python train.py --train_examples=49215 --image_size=20 --norm_position="pre" --mlp_ratio=4 --fused_qkv=false --qk_norm=false --positions="rope" --beta2=0.95 --eps=1e-08 --epochs=12.7 --lr_schedule="wsd_sqrt" --decay_fraction=0.4 --weight_decay=0.05
Rows from block 3 of a small autoregressive pixel model, named by matrix and row number. Rows with one number belong to one neuron. Each number is 200 + 20 x the weight over its row's rms, rounded and kept within 0 to 999. All counts start at 0. After the name is the row's rms in percent of the matrix's.
After each neuron's rows are labels from the 100 images, of 14976, where the neuron reaches its highest value: "responds to" is what is common among them. Only what is clearly more common there than usual is listed. The data: retinal OCT scans (Kermany 2017). In brackets: how many of the 100, against the usual share in percent.
# fc1: MLP up (model.blocks.3.mlp.fc1.weight, 1024x256), inputs 128-255
# fc2: MLP down (model.blocks.3.mlp.fc2.weight, 256x1024, transposed), outputs 128-255

fc1.214,100,178,260,190,174,178,227,189,210,188,193,222,178,199,237,195,230,232,225,197,206,206,186,203,195,208,226,232,190,205,180,216,154,212,192,247,196,204,223,160,196,226,203,179,203,214,199,197,163,208,197,205,202,179,243,207,241,174,191,216,178,194,199,203,235,181,204,202,175,204,202,188,241,207,232,217,196,189,210,207,208,196,204,185,219,178,211,228,217,189,220,206,204,240,194,207,178,220,192,223,193,220,205,206,199,189,191,179,223,224,207,192,187,194,214,208,196,205,179,174,199,232,205,187,186,236,181,226,188
fc2.214,106,189,152,184,223,199,184,185,177,225,192,234,237,199,198,194,229,207,212,212,195,216,176,191,176,203,176,175,193,205,240,200,175,206,183,186,192,201,190,195,189,227,207,196,253,208,192,234,208,179,211,169,190,217,188,219,203,214,157,208,195,204,184,190,203,232,195,219,219,186,166,216,214,237,230,180,228,203,149,236,177,197,203,203,182,180,207,155,218,217,181,180,190,217,230,262,221,191,164,166,188,213,189,175,237,230,201,208,203,162,181,193,221,187,236,194,193,178,211,188,206,196,195,234,198,202,191,198,205
responds to: finding: choroidal neovascularization (77 vs 29.4)

fc1.204,097,200,244,205,200,166,191,187,207,214,216,201,182,190,219,203,185,193,179,209,189,150,212,230,187,208,207,223,182,202,184,181,204,206,187,190,181,222,162,188,170,224,182,224,220,237,224,170,212,220,215,174,199,185,193,221,199,191,206,182,215,181,220,207,200,200,181,193,228,160,253,182,191,204,208,181,213,232,194,228,197,192,200,232,194,204,208,198,199,207,174,208,223,190,166,212,184,181,173,220,216,197,143,190,210,171,218,205,181,194,221,211,201,136,169,200,198,166,182,172,224,217,192,178,191,200,202,223,186
fc2.204,099,185,166,209,200,178,236,210,188,187,154,197,170,206,217,192,207,197,208,225,203,222,221,191,227,202,197,183,203,197,206,174,206,213,199,219,196,197,242,201,213,172,172,192,194,196,214,193,204,166,185,234,149,225,210,201,206,208,228,208,187,192,179,209,183,212,227,230,166,199,198,193,176,177,195,193,205,224,210,181,187,204,233,230,215,218,170,218,182,212,205,186,210,196,222,229,218,197,176,237,183,184,235,195,219,185,201,200,166,207,217,168,197,216,209,177,208,231,204,221,198,208,235,200,193,205,206,197,187
responds to: finding: diabetic macular edema (37 vs 11.7)

fc1.497,095,205,210,177,218,191,192,175,214,179,174,189,190,183,177,171,168,227,215,212,179,206,197,200,185,181,214,184,191,212,206,190,203,212,197,195,190,222,217,223,209,187,189,176,161,161,185,196,210,197,209,207,223,227,183,228,217,183,212,180,239,201,222,166,215,207,188,200,184,206,165,237,181,186,213,154,221,233,212,201,201,212,206,168,187,171,236,217,182,201,217,187,152,218,201,178,198,166,211,194,210,207,208,219,220,184,222,200,191,206,142,196,186,217,183,200,211,211,221,210,194,179,198,214,210,192,213,208,207
fc2.497,091,205,189,207,179,213,163,213,189,193,223,229,227,192,184,209,227,223,175,187,229,233,215,199,177,240,198,230,225,200,171,189,219,189,208,211,209,189,221,185,164,229,218,215,210,212,236,239,177,222,217,209,215,174,185,187,173,203,165,203,205,190,199,212,187,195,191,185,214,177,203,197,176,214,182,211,206,177,214,187,213,204,197,194,179,196,164,200,208,210,203,204,243,189,198,206,208,235,186,197,200,197,184,187,183,191,182,202,211,168,231,216,178,216,185,169,196,200,185,191,223,186,193,213,209,169,170,222,202
responds to: finding: diabetic macular edema (28 vs 11.7)

fc1.522,090,212,203,175,188,206,209,218,199,208,197,222,168,237,194,227,154,175,193,206,180,195,204,225,205,225,206,172,215,210,184,168,174,185,177,201,215,215,194,200,182,203,203,185,195,214,183,191,171,193,195,170,215,199,211,189,169,221,223,245,184,235,239,202,193,185,225,199,201,199,233,218,205,212,245,235,175,193,199,222,205,195,181,220,206,212,185,208,193,186,212,172,192,221,219,186,155,161,234,188,222,210,231,222,208,152,218,157,194,196,164,217,198,196,178,195,174,191,202,238,206,166,191,233,225,205,197,187,239
fc2.522,086,181,195,221,198,175,236,175,243,182,198,185,206,207,205,171,200,202,235,217,199,184,211,206,199,192,221,209,180,175,205,184,224,217,235,222,196,192,193,199,218,208,189,200,211,221,223,186,215,199,224,208,175,219,191,180,221,182,218,152,172,182,190,239,188,190,184,181,209,195,210,161,204,195,166,183,193,185,216,226,228,258,197,154,212,186,217,195,183,210,181,222,178,205,225,185,219,235,171,194,213,209,205,197,172,225,150,189,198,209,220,153,213,227,197,207,221,212,194,180,214,196,169,199,197,174,194,209,231
responds to: finding: choroidal neovascularization (66 vs 29.4)

fc1.417,102,221,182,231,221,196,177,195,192,199,184,200,233,212,198,220,173,226,256,214,186,195,243,211,215,182,219,183,213,201,190,203,178,201,183,231,213,182,188,166,195,243,191,193,225,156,158,191,218,221,218,183,202,188,200,196,165,199,186,180,211,189,188,154,236,221,245,192,208,197,166,188,169,205,197,208,177,209,205,196,188,230,249,227,167,205,211,190,231,211,177,175,219,201,220,210,229,211,205,189,170,201,224,198,184,178,192,205,211,220,204,171,192,199,195,197,218,236,162,208,202,219,177,186,203,211,209,220,199
fc2.417,104,225,208,203,191,229,188,211,219,186,229,164,180,203,185,168,207,228,187,202,168,237,210,182,197,228,246,175,211,182,184,239,190,183,229,192,186,206,192,223,208,204,184,199,213,228,195,208,233,244,213,185,211,165,179,216,171,187,164,200,196,210,194,201,221,176,205,178,180,194,192,194,195,202,227,174,193,208,217,191,239,218,179,166,169,208,213,195,206,215,189,203,206,190,203,188,187,199,162,172,192,218,205,203,175,196,178,214,191,219,163,202,225,198,200,210,221,150,203,187,205,227,155,181,218,176,208,179,207
responds to: finding: diabetic macular edema (49 vs 11.7)

fc1.514,096,224,197,211,193,203,190,181,189,175,193,210,173,206,225,211,145,178,215,184,144,197,214,189,198,210,186,207,228,200,185,184,226,176,209,214,208,195,211,193,188,201,210,211,193,190,211,193,206,183,165,190,214,178,174,187,200,171,209,164,166,211,216,217,186,234,219,215,229,202,208,194,175,183,200,203,186,176,194,205,212,182,187,204,230,207,220,186,196,188,197,188,234,188,202,206,205,204,182,211,216,229,192,184,199,193,211,197,183,191,183,222,173,190,230,195,213,168,195,217,157,189,207,186,214,203,205,207,146
fc2.514,097,153,202,206,179,203,188,189,208,167,224,172,184,180,223,212,230,214,192,204,166,205,190,210,195,194,203,189,177,213,196,240,191,212,202,191,192,212,205,202,230,208,247,182,248,230,162,218,171,208,208,185,160,231,260,189,190,219,210,191,198,231,193,201,184,209,177,202,164,199,218,231,200,196,234,189,215,165,173,207,190,230,200,183,196,195,173,210,211,224,192,212,217,207,203,191,232,200,205,184,171,183,177,198,242,240,175,193,200,186,209,219,184,192,213,231,205,205,228,187,228,211,214,177,205,171,248,225,225
responds to: finding: choroidal neovascularization (90 vs 29.4)

fc1.203,113,223,217,167,171,196,196,224,173,203,196,208,177,206,211,238,186,205,206,207,212,183,183,192,223,177,217,173,161,204,177,201,228,199,200,244,187,167,190,190,181,183,219,179,227,206,197,189,177,190,215,200,201,186,202,189,220,203,198,207,193,229,195,199,228,189,183,197,193,187,213,207,191,178,212,178,227,218,209,240,208,160,187,208,176,211,206,167,217,195,184,188,212,141,231,206,221,224,183,184,186,178,195,189,192,222,193,189,186,200,158,242,182,189,212,223,207,194,224,195,215,210,202,183,212,220,205,179,189
fc2.203,116,186,208,219,213,183,185,208,175,223,194,189,191,214,197,179,233,204,208,202,209,217,228,224,201,207,184,219,220,201,209,196,220,215,178,195,182,187,194,213,207,204,227,249,201,197,212,198,156,229,188,222,213,210,175,217,171,216,193,207,185,202,192,205,182,183,182,229,193,183,206,204,190,171,209,233,192,219,158,220,221,220,225,233,186,216,221,187,204,224,187,221,175,204,205,208,186,200,194,180,207,211,181,205,171,216,166,193,241,163,193,217,180,223,181,186,201,202,206,215,222,235,220,160,186,181,176,211,231
responds to: finding: choroidal neovascularization (85 vs 29.4)

fc1.582,103,181,181,210,168,227,227,210,232,204,226,202,194,184,237,180,197,212,208,182,223,166,211,208,234,204,213,191,173,218,192,205,205,202,225,211,226,178,187,206,224,212,195,216,232,217,187,211,197,189,167,188,213,189,231,199,176,169,224,229,222,210,190,206,211,194,251,240,175,242,196,190,195,192,222,169,217,232,194,203,204,187,200,191,203,217,204,213,200,179,205,187,213,168,202,205,212,216,188,195,214,140,178,196,200,203,206,214,171,206,185,167,219,208,196,257,220,167,232,184,173,227,216,176,211,234,212,237,176
fc2.582,110,187,194,218,251,217,201,187,235,196,218,196,192,208,183,185,196,225,223,199,192,229,253,194,244,225,202,241,222,216,219,232,194,233,200,179,225,222,197,188,175,158,223,183,199,230,214,212,202,208,204,209,215,205,188,206,224,198,159,194,198,198,183,230,206,186,198,218,192,203,180,219,208,206,200,227,211,208,189,233,200,193,206,207,238,218,223,210,182,179,184,199,222,187,183,203,199,202,191,218,166,192,221,212,236,193,194,199,215,171,229,201,191,232,179,200,164,212,221,198,215,222,169,191,233,162,232,189,200
responds to: finding: choroidal neovascularization (63 vs 29.4)

fc1.362,119,193,204,154,224,189,187,179,221,242,227,203,210,208,200,231,219,186,184,211,225,184,207,198,193,195,177,165,207,205,202,170,243,206,250,227,225,215,203,216,176,207,188,164,230,186,188,216,228,202,207,179,183,191,241,210,173,210,209,191,203,195,185,212,180,155,214,181,217,198,234,206,191,213,195,214,187,212,185,151,228,216,185,223,189,188,197,206,209,215,209,199,212,220,193,185,192,211,207,211,214,159,211,198,194,238,209,178,196,205,177,203,193,188,197,207,194,206,215,186,193,237,206,199,213,203,164,185,187
fc2.362,116,157,169,173,209,180,178,180,179,181,167,201,199,196,216,212,215,186,194,194,222,198,166,205,199,206,205,199,219,210,176,207,165,237,194,191,213,213,207,217,190,200,213,215,177,204,193,185,209,200,188,189,214,223,209,231,212,180,201,175,217,221,194,173,170,194,199,193,221,240,223,197,183,223,221,205,202,215,185,208,181,186,175,206,180,200,159,216,170,215,224,194,181,157,207,182,186,156,189,191,155,188,215,195,221,210,219,188,189,199,210,207,217,210,188,199,213,184,199,210,204,246,177,201,198,203,181,192,207
responds to: finding: diabetic macular edema (34 vs 11.7)

fc1.156,096,202,201,174,192,189,187,193,219,195,214,216,211,182,216,174,213,180,228,194,209,191,173,189,150,185,192,179,201,192,210,198,182,218,193,184,213,226,186,203,198,198,205,204,178,205,190,172,151,201,191,230,198,195,209,209,161,205,199,195,192,212,196,201,195,193,200,207,205,201,197,193,178,209,199,229,178,180,232,214,189,241,220,133,190,213,159,193,197,223,208,239,204,214,186,227,203,181,199,231,198,187,196,216,182,177,225,172,186,200,203,196,189,191,230,152,173,191,217,161,216,169,193,202,191,200,189,196,175
fc2.156,090,193,240,224,190,180,206,205,168,195,200,214,174,184,178,199,197,241,197,205,180,206,227,229,204,205,205,204,225,252,164,205,218,205,209,201,207,207,186,210,191,216,175,206,206,173,200,198,236,203,219,209,179,233,184,164,214,208,219,211,221,231,185,223,181,196,230,209,205,210,214,161,167,192,201,226,209,199,165,166,201,154,186,195,230,230,191,204,199,217,188,178,180,222,204,216,208,195,159,204,213,210,175,187,207,196,178,212,209,187,160,230,186,203,200,217,189,194,204,228,190,190,191,185,219,169,221,218,192
responds to: finding: choroidal neovascularization (70 vs 29.4)

fc1.70,112,216,195,214,183,179,205,199,229,156,189,184,184,220,192,220,217,180,187,194,170,191,195,163,196,180,231,255,201,211,204,222,185,192,195,197,190,213,174,195,224,246,204,196,224,164,194,202,166,197,217,213,194,193,183,219,214,208,198,186,187,184,253,175,218,223,220,208,211,228,204,171,261,219,190,205,190,192,218,216,188,200,205,174,195,231,180,222,192,185,209,223,186,193,193,208,215,218,207,191,239,213,210,184,229,209,189,172,217,185,201,198,186,192,239,214,184,204,190,217,212,200,212,220,206,200,198,170,205
fc2.70,104,164,230,175,209,182,162,200,206,188,204,210,213,175,203,226,207,243,199,191,206,213,216,194,202,212,167,192,179,243,201,185,221,216,205,188,212,203,221,240,184,173,199,217,190,229,200,201,213,224,173,169,220,191,233,234,212,225,206,215,198,240,217,226,195,189,217,212,181,223,181,211,175,188,209,201,191,190,182,181,187,207,208,237,191,164,215,181,216,189,170,183,223,221,255,204,194,205,180,205,182,181,223,229,234,183,188,203,209,215,191,208,210,214,168,214,196,208,214,169,222,213,160,192,215,186,176,221,185
responds to: finding: diabetic macular edema (31 vs 11.7)

fc1.123,099,191,186,195,193,166,235,185,219,203,190,155,181,188,190,227,213,183,218,216,200,172,201,210,210,196,192,195,211,198,168,199,202,193,209,175,210,181,200,221,199,235,245,189,234,175,171,203,198,161,222,216,167,182,207,204,165,212,223,223,240,227,162,178,240,145,218,189,179,204,204,213,193,182,222,188,189,193,220,186,225,202,213,233,212,202,219,214,200,223,214,228,168,217,222,217,188,194,179,226,194,186,228,214,195,179,228,201,204,163,209,185,166,198,194,206,178,199,205,201,211,182,196,187,203,185,221,218,165
fc2.123,094,175,167,227,203,174,215,222,212,237,209,216,231,185,195,212,191,176,177,219,201,210,190,192,178,212,222,190,205,170,230,226,203,190,231,182,176,220,192,159,223,202,182,191,198,181,206,206,191,212,184,212,239,199,240,215,199,210,232,209,216,163,191,199,201,184,209,207,233,153,236,219,213,159,195,224,200,190,218,197,187,188,188,192,206,199,183,179,196,194,185,200,170,202,219,177,219,236,189,180,192,218,230,210,223,174,176,179,212,201,171,185,231,206,203,202,200,212,194,183,243,179,205,227,208,182,180,198,174
responds to: finding: diabetic macular edema (64 vs 11.7)

fc1.377,093,213,200,232,216,220,201,190,196,208,199,178,214,195,210,249,181,201,201,220,158,210,206,205,157,204,150,144,233,202,192,186,196,216,193,200,176,209,160,211,209,207,209,214,258,210,196,193,198,171,197,203,189,223,174,171,177,215,198,189,189,214,213,165,178,235,197,158,224,214,233,209,232,195,191,236,171,211,168,164,214,207,187,193,216,211,215,205,183,205,206,212,222,204,196,196,165,217,226,178,181,199,170,179,212,191,210,156,179,171,229,185,213,229,210,180,190,221,197,160,200,207,221,178,169,225,206,196,183
fc2.377,100,188,195,202,212,169,183,207,223,186,212,197,192,165,187,188,211,182,201,230,169,235,196,214,216,209,196,237,197,204,205,225,185,180,211,206,198,206,227,213,243,222,194,197,209,233,194,233,246,212,190,217,218,224,190,201,186,196,211,150,206,186,202,180,193,174,230,222,161,201,183,202,211,214,235,182,204,205,194,232,208,199,193,203,217,200,208,210,194,226,207,168,227,158,179,196,195,213,171,191,192,220,201,254,211,205,197,206,190,174,179,162,227,194,226,197,205,225,187,165,206,219,208,195,222,183,204,215,183
responds to: finding: diabetic macular edema (28 vs 11.7)

fc1.506,107,235,181,205,209,172,207,197,207,211,234,201,193,180,184,222,184,171,216,192,143,222,179,185,214,214,223,211,200,216,183,195,211,227,181,220,209,164,201,178,185,220,186,189,177,204,193,198,186,149,185,200,208,168,205,205,176,193,194,176,189,191,222,203,219,190,260,205,209,224,199,219,199,187,200,204,222,189,141,192,203,200,167,209,203,234,227,164,178,196,195,254,183,189,210,216,208,197,202,168,192,216,187,214,197,207,217,209,204,207,199,176,206,213,206,198,205,217,233,179,191,212,233,180,216,200,227,238,202
fc2.506,108,215,222,200,200,165,240,203,187,230,178,196,141,178,218,194,205,229,182,208,230,192,213,241,189,197,203,191,197,212,180,179,166,172,216,263,224,232,186,210,201,181,201,204,190,208,192,217,215,185,205,188,206,182,185,195,216,211,228,170,199,192,174,225,196,203,200,194,186,180,206,192,171,207,199,199,176,179,149,236,174,192,229,212,199,226,203,192,174,219,203,218,198,206,197,221,208,205,196,165,159,166,199,213,218,208,195,205,189,183,210,206,209,197,197,206,218,216,226,218,187,227,211,195,216,177,204,161,220
responds to: finding: diabetic macular edema (61 vs 11.7)

fc1.446,093,215,208,169,188,214,225,171,217,195,204,201,215,192,183,194,169,197,215,208,222,205,213,193,234,167,211,227,193,218,195,189,182,224,190,212,176,235,184,206,185,208,191,201,189,189,160,180,217,200,193,230,198,195,227,218,203,170,208,207,208,200,184,188,176,194,221,213,159,197,195,195,164,210,213,208,203,179,205,225,171,150,218,199,193,195,197,183,238,181,183,205,220,187,179,173,191,203,189,212,195,179,180,195,190,168,190,188,222,212,217,184,185,185,221,196,205,178,174,187,196,182,214,194,221,195,197,184,181
fc2.446,076,168,215,242,237,183,163,222,185,203,202,192,192,190,190,191,227,220,174,207,178,180,199,198,186,210,194,190,216,184,194,216,203,185,214,197,253,179,207,207,193,180,210,177,215,218,194,198,179,185,187,166,199,181,173,195,182,210,195,165,182,190,192,175,193,190,205,194,257,219,202,200,214,220,192,213,218,190,183,184,218,242,205,212,220,204,174,235,174,193,198,212,184,246,228,185,188,202,223,230,232,204,199,243,214,227,205,221,189,199,176,211,204,210,189,238,191,187,199,232,186,213,185,193,209,202,184,227,193
responds to: finding: choroidal neovascularization (79 vs 29.4)

fc1.106,114,249,218,178,209,243,195,193,202,224,171,197,202,199,211,218,179,209,205,196,171,188,197,198,166,215,176,195,203,206,151,206,211,214,220,199,200,171,212,206,184,200,207,214,247,178,206,183,186,223,171,189,218,207,187,218,182,186,192,194,241,229,218,180,212,192,205,196,235,241,235,209,170,192,211,235,205,250,178,180,177,171,218,238,211,201,226,235,218,204,197,176,247,203,202,233,223,221,180,180,210,205,200,209,212,207,208,182,196,208,257,181,186,191,189,205,191,199,193,195,183,182,215,200,173,206,208,166,198
fc2.106,107,194,218,216,193,170,202,206,188,219,225,228,227,172,196,214,190,176,144,232,193,167,195,179,181,203,226,214,231,191,196,212,193,199,225,199,170,187,215,197,210,193,204,185,186,183,197,199,204,204,219,228,192,203,222,243,213,192,216,209,167,177,212,181,245,208,192,218,193,230,204,154,189,184,190,164,218,202,234,225,234,198,189,163,227,211,207,190,193,204,183,175,176,200,230,183,196,200,198,209,183,191,177,184,196,190,200,221,170,191,205,189,182,190,213,211,228,196,214,202,170,189,220,167,210,174,184,173,198
responds to: finding: diabetic macular edema (32 vs 11.7)

fc1.469,094,213,160,189,208,195,193,173,169,175,204,207,213,197,216,204,214,211,208,173,212,213,188,235,197,204,210,169,229,197,220,224,216,189,188,196,192,232,176,182,219,202,215,193,203,204,208,196,207,229,204,223,183,197,212,188,181,184,191,219,184,194,227,167,195,211,236,173,231,204,157,209,226,184,179,200,203,184,230,187,218,165,161,225,212,198,174,210,197,188,195,233,134,194,192,184,247,218,188,201,184,211,222,202,209,184,223,200,199,218,201,201,224,188,208,199,196,209,212,232,227,213,201,205,197,185,161,207,190
fc2.469,093,205,207,176,190,206,190,207,206,205,241,206,209,233,147,218,218,232,239,223,178,170,185,225,214,200,197,210,176,164,180,218,214,175,208,161,190,197,220,188,202,216,166,180,197,192,190,211,221,192,219,191,205,207,195,215,168,191,217,211,226,212,193,193,204,170,169,168,205,203,225,210,194,141,208,200,200,210,172,202,172,227,221,192,180,229,229,181,212,172,161,199,199,188,240,195,161,164,251,231,196,221,196,196,211,167,206,229,176,194,203,184,208,211,179,184,198,206,176,207,181,198,197,218,202,194,206,202,194
responds to: finding: diabetic macular edema (54 vs 11.7)

fc1.626,109,184,190,206,208,178,196,215,204,198,190,166,226,164,180,186,211,181,173,218,237,186,200,188,192,193,205,179,229,203,196,196,166,213,190,216,181,194,207,193,198,174,228,194,158,173,231,202,209,203,194,193,195,204,241,193,225,177,218,201,206,216,217,187,206,183,197,204,227,210,179,199,175,181,204,186,201,230,187,189,190,199,205,156,219,179,173,218,223,188,227,209,199,194,196,212,209,205,184,219,193,192,225,201,227,148,188,194,196,220,194,214,221,180,196,194,205,205,183,223,193,205,243,205,188,185,234,222,217
fc2.626,108,210,219,219,209,185,243,209,193,207,187,187,209,216,211,202,204,204,210,237,169,184,204,221,227,188,184,218,229,190,180,201,205,206,166,199,203,220,195,240,209,195,215,229,204,197,223,216,201,207,184,240,154,189,177,176,204,246,234,202,168,190,220,195,264,218,197,211,182,194,185,232,203,178,169,207,184,212,169,179,194,200,206,206,185,207,209,197,208,230,207,205,184,242,198,214,203,196,219,194,206,195,215,188,222,204,202,198,207,195,202,201,189,160,218,175,202,190,187,167,154,196,205,230,166,202,191,204,202
responds to: finding: diabetic macular edema (36 vs 11.7)

fc1.703,098,209,211,174,179,203,215,226,193,204,208,190,208,201,199,173,224,203,207,247,232,175,209,211,190,227,188,221,179,179,200,190,231,226,177,205,201,247,173,197,198,184,218,187,203,178,235,215,173,196,191,191,192,212,237,234,190,185,185,193,190,157,179,219,191,189,224,176,194,209,169,215,206,183,177,203,192,189,186,204,185,190,170,198,202,185,198,191,203,217,155,194,180,195,183,190,210,190,192,203,194,181,195,173,240,203,198,177,187,213,198,225,205,192,190,202,193,198,208,174,174,212,208,239,206,204,210,223,169
fc2.703,099,200,205,219,233,193,219,213,202,210,189,189,223,211,193,191,168,199,172,204,203,228,203,213,207,188,208,187,216,186,199,213,195,193,196,195,205,207,220,211,210,185,246,176,224,168,206,195,192,190,179,175,189,192,204,182,186,180,176,188,161,176,227,190,199,169,245,203,218,209,216,218,222,244,182,169,165,231,166,204,190,199,165,198,229,183,180,178,222,212,206,203,188,191,197,204,184,222,202,215,200,202,221,202,230,203,181,243,206,155,177,198,210,192,209,210,218,156,188,202,188,204,183,230,216,167,191,212,185
responds to: finding: choroidal neovascularization (89 vs 29.4)

fc1.625,100,154,218,202,233,164,196,192,159,222,209,199,205,227,192,198,240,212,209,177,186,197,207,199,190,201,224,199,243,213,196,184,204,192,204,239,173,197,167,194,197,184,182,148,216,207,207,223,175,210,213,209,173,219,201,217,216,205,209,213,191,211,188,185,232,187,186,180,195,223,268,162,201,188,202,192,176,185,180,193,200,195,233,229,171,167,187,201,218,192,230,198,198,192,199,231,181,180,163,210,193,206,175,187,192,178,192,239,215,185,215,193,200,203,198,198,205,168,204,196,203,181,170,190,199,186,236,188,170
fc2.625,107,193,206,194,198,204,224,165,206,236,210,185,207,195,177,207,192,196,196,179,240,186,180,205,206,195,201,188,182,230,181,209,189,237,177,188,209,188,176,191,174,189,193,200,169,241,231,188,214,238,223,209,243,200,201,172,168,164,167,192,196,196,187,214,230,188,185,194,235,167,211,227,223,203,252,193,216,226,192,178,178,224,198,229,213,193,201,216,196,164,225,179,232,186,224,205,209,218,221,167,221,201,218,202,220,248,185,237,193,189,197,171,204,217,179,216,220,223,176,188,172,182,196,199,202,202,217,233,186
responds to: finding: choroidal neovascularization (71 vs 29.4)

fc1.159,095,198,180,180,222,168,196,203,177,241,215,209,188,228,216,182,207,218,177,182,196,193,261,211,204,178,212,186,185,202,197,202,184,223,206,210,201,243,188,213,186,224,222,239,207,167,236,204,193,184,188,171,190,210,195,235,185,191,211,206,206,216,220,168,215,211,203,182,202,224,216,225,211,192,263,173,176,193,203,222,253,242,170,213,193,181,221,215,193,168,206,170,209,196,204,204,194,170,219,176,218,158,205,162,203,202,200,206,220,215,195,217,195,200,199,186,200,222,168,213,222,220,203,184,209,218,189,206,214
fc2.159,089,219,228,203,187,196,227,191,156,200,202,199,210,199,205,193,183,218,202,226,190,211,190,227,238,201,172,194,218,163,231,232,204,214,221,225,195,217,180,185,204,190,197,228,214,190,199,208,224,172,203,225,210,192,197,234,236,228,200,196,193,224,205,191,175,202,186,186,198,217,185,188,170,204,164,215,183,167,169,217,157,202,215,226,175,177,233,231,176,233,238,193,197,182,214,204,167,199,227,213,210,212,224,209,186,211,229,189,190,187,203,151,195,189,218,231,197,205,196,204,206,175,207,235,225,188,198,169,196
responds to: finding: diabetic macular edema (30 vs 11.7)

fc1.285,093,195,208,219,213,223,204,193,161,205,186,169,217,228,225,167,203,215,202,196,216,194,199,190,170,204,207,222,207,241,185,235,175,168,187,179,148,235,189,195,165,187,205,222,181,191,169,192,181,227,181,191,160,242,196,235,197,210,207,206,187,195,220,209,205,191,193,192,190,197,197,209,190,203,205,237,160,168,213,231,203,225,216,207,167,195,219,193,168,161,196,191,175,175,196,222,218,208,203,216,201,241,207,209,179,207,202,209,197,213,198,213,186,224,181,204,231,200,185,201,214,205,171,189,221,185,208,208,198
fc2.285,092,211,190,190,197,206,180,186,155,200,218,205,185,177,178,204,218,209,167,203,181,219,226,222,179,209,189,193,205,217,197,216,180,232,201,227,241,207,184,156,212,208,222,180,227,191,210,199,197,199,239,186,203,164,191,201,172,207,223,192,240,228,203,168,230,205,213,205,175,210,215,186,212,191,166,200,227,208,200,164,180,212,186,207,211,175,168,195,183,230,184,218,225,223,186,203,197,180,211,218,180,170,186,171,254,181,195,220,171,203,202,159,231,181,215,205,180,193,186,162,193,216,196,213,164,239,235,186,202
responds to: finding: choroidal neovascularization (60 vs 29.4)

fc1.695,103,174,189,178,209,223,216,235,233,214,207,167,198,178,208,192,181,187,230,206,188,217,204,227,183,151,250,217,207,219,195,190,187,207,185,168,178,211,213,177,198,218,201,204,206,163,188,202,201,180,224,198,202,164,215,215,194,203,217,214,205,215,189,218,197,194,191,213,188,227,228,207,170,206,201,189,233,204,183,201,225,175,229,186,235,183,218,205,240,220,207,228,198,184,233,185,251,202,168,179,215,178,200,220,191,210,186,204,192,206,215,212,225,191,169,170,192,194,195,211,220,212,178,177,215,169,202,252,175
fc2.695,115,190,177,209,199,194,190,226,209,232,199,185,217,196,206,178,233,202,247,205,235,207,190,191,168,204,173,220,198,174,171,220,231,213,204,195,209,209,197,212,217,165,228,199,213,241,194,193,240,208,195,171,190,196,193,216,190,182,176,248,187,205,200,214,207,192,214,203,202,199,199,189,218,199,216,240,183,212,170,209,175,213,187,195,209,215,161,222,244,208,171,235,175,177,204,208,202,196,202,156,210,184,202,192,183,236,193,179,219,199,180,212,234,217,249,177,194,178,198,176,214,192,222,202,210,208,201,233,177
responds to: finding: choroidal neovascularization (84 vs 29.4)

fc1.116,106,197,164,187,208,253,199,213,180,219,158,222,231,182,201,207,193,182,207,204,204,174,221,212,174,210,228,205,233,216,249,203,210,204,206,225,193,196,177,198,218,166,196,178,176,205,194,222,177,187,203,227,198,193,171,246,217,192,234,206,160,209,190,179,195,204,202,181,180,180,202,213,161,219,212,252,227,180,196,194,204,207,197,215,219,206,222,211,196,221,211,224,201,173,220,187,211,217,167,195,181,174,236,200,197,212,200,199,176,208,230,222,167,176,184,207,222,199,185,246,221,192,207,205,221,214,208,227,190
fc2.116,107,200,177,165,213,230,210,217,162,231,210,200,216,219,224,178,212,182,200,186,210,166,179,215,195,196,205,229,171,216,185,212,198,212,186,224,199,188,222,214,203,181,201,225,196,220,175,195,237,188,209,183,202,174,193,199,202,213,170,211,224,178,196,224,195,215,191,174,198,212,205,210,179,213,198,213,209,153,202,214,164,163,208,241,215,214,235,196,223,226,207,191,209,165,217,192,209,195,189,220,212,198,176,203,209,179,180,194,191,209,182,208,206,173,197,152,214,205,205,194,237,207,174,190,209,226,218,190,192
responds to: finding: choroidal neovascularization (98 vs 29.4)

fc1.755,103,208,197,224,211,209,195,211,187,183,209,206,224,186,205,217,218,164,206,222,188,210,204,228,191,212,214,225,177,200,189,197,209,151,200,199,165,191,214,142,202,162,192,226,223,220,173,181,194,174,198,190,231,165,219,212,216,196,170,175,178,170,181,191,210,206,178,205,184,213,225,194,181,205,205,182,212,244,182,191,210,217,180,182,188,199,192,203,216,224,188,221,273,195,193,216,187,240,160,138,212,200,198,180,196,211,212,218,201,175,225,193,187,237,218,203,199,191,205,183,223,228,200,165,197,189,199,240,209
fc2.755,101,205,156,210,196,223,210,213,190,180,207,227,192,223,193,214,202,237,206,201,239,178,197,188,198,217,192,221,211,182,195,194,232,202,189,197,203,222,177,212,178,196,199,165,202,156,214,172,199,217,181,211,205,215,190,184,169,167,198,207,211,192,227,171,210,190,189,194,186,216,195,199,197,185,246,233,157,173,230,196,179,190,228,186,199,199,173,156,199,182,199,249,221,185,244,199,194,166,165,247,210,166,174,212,253,200,189,209,212,189,184,174,220,198,200,201,213,202,192,217,170,192,212,204,231,187,218,231,193
responds to: finding: diabetic macular edema (34 vs 11.7)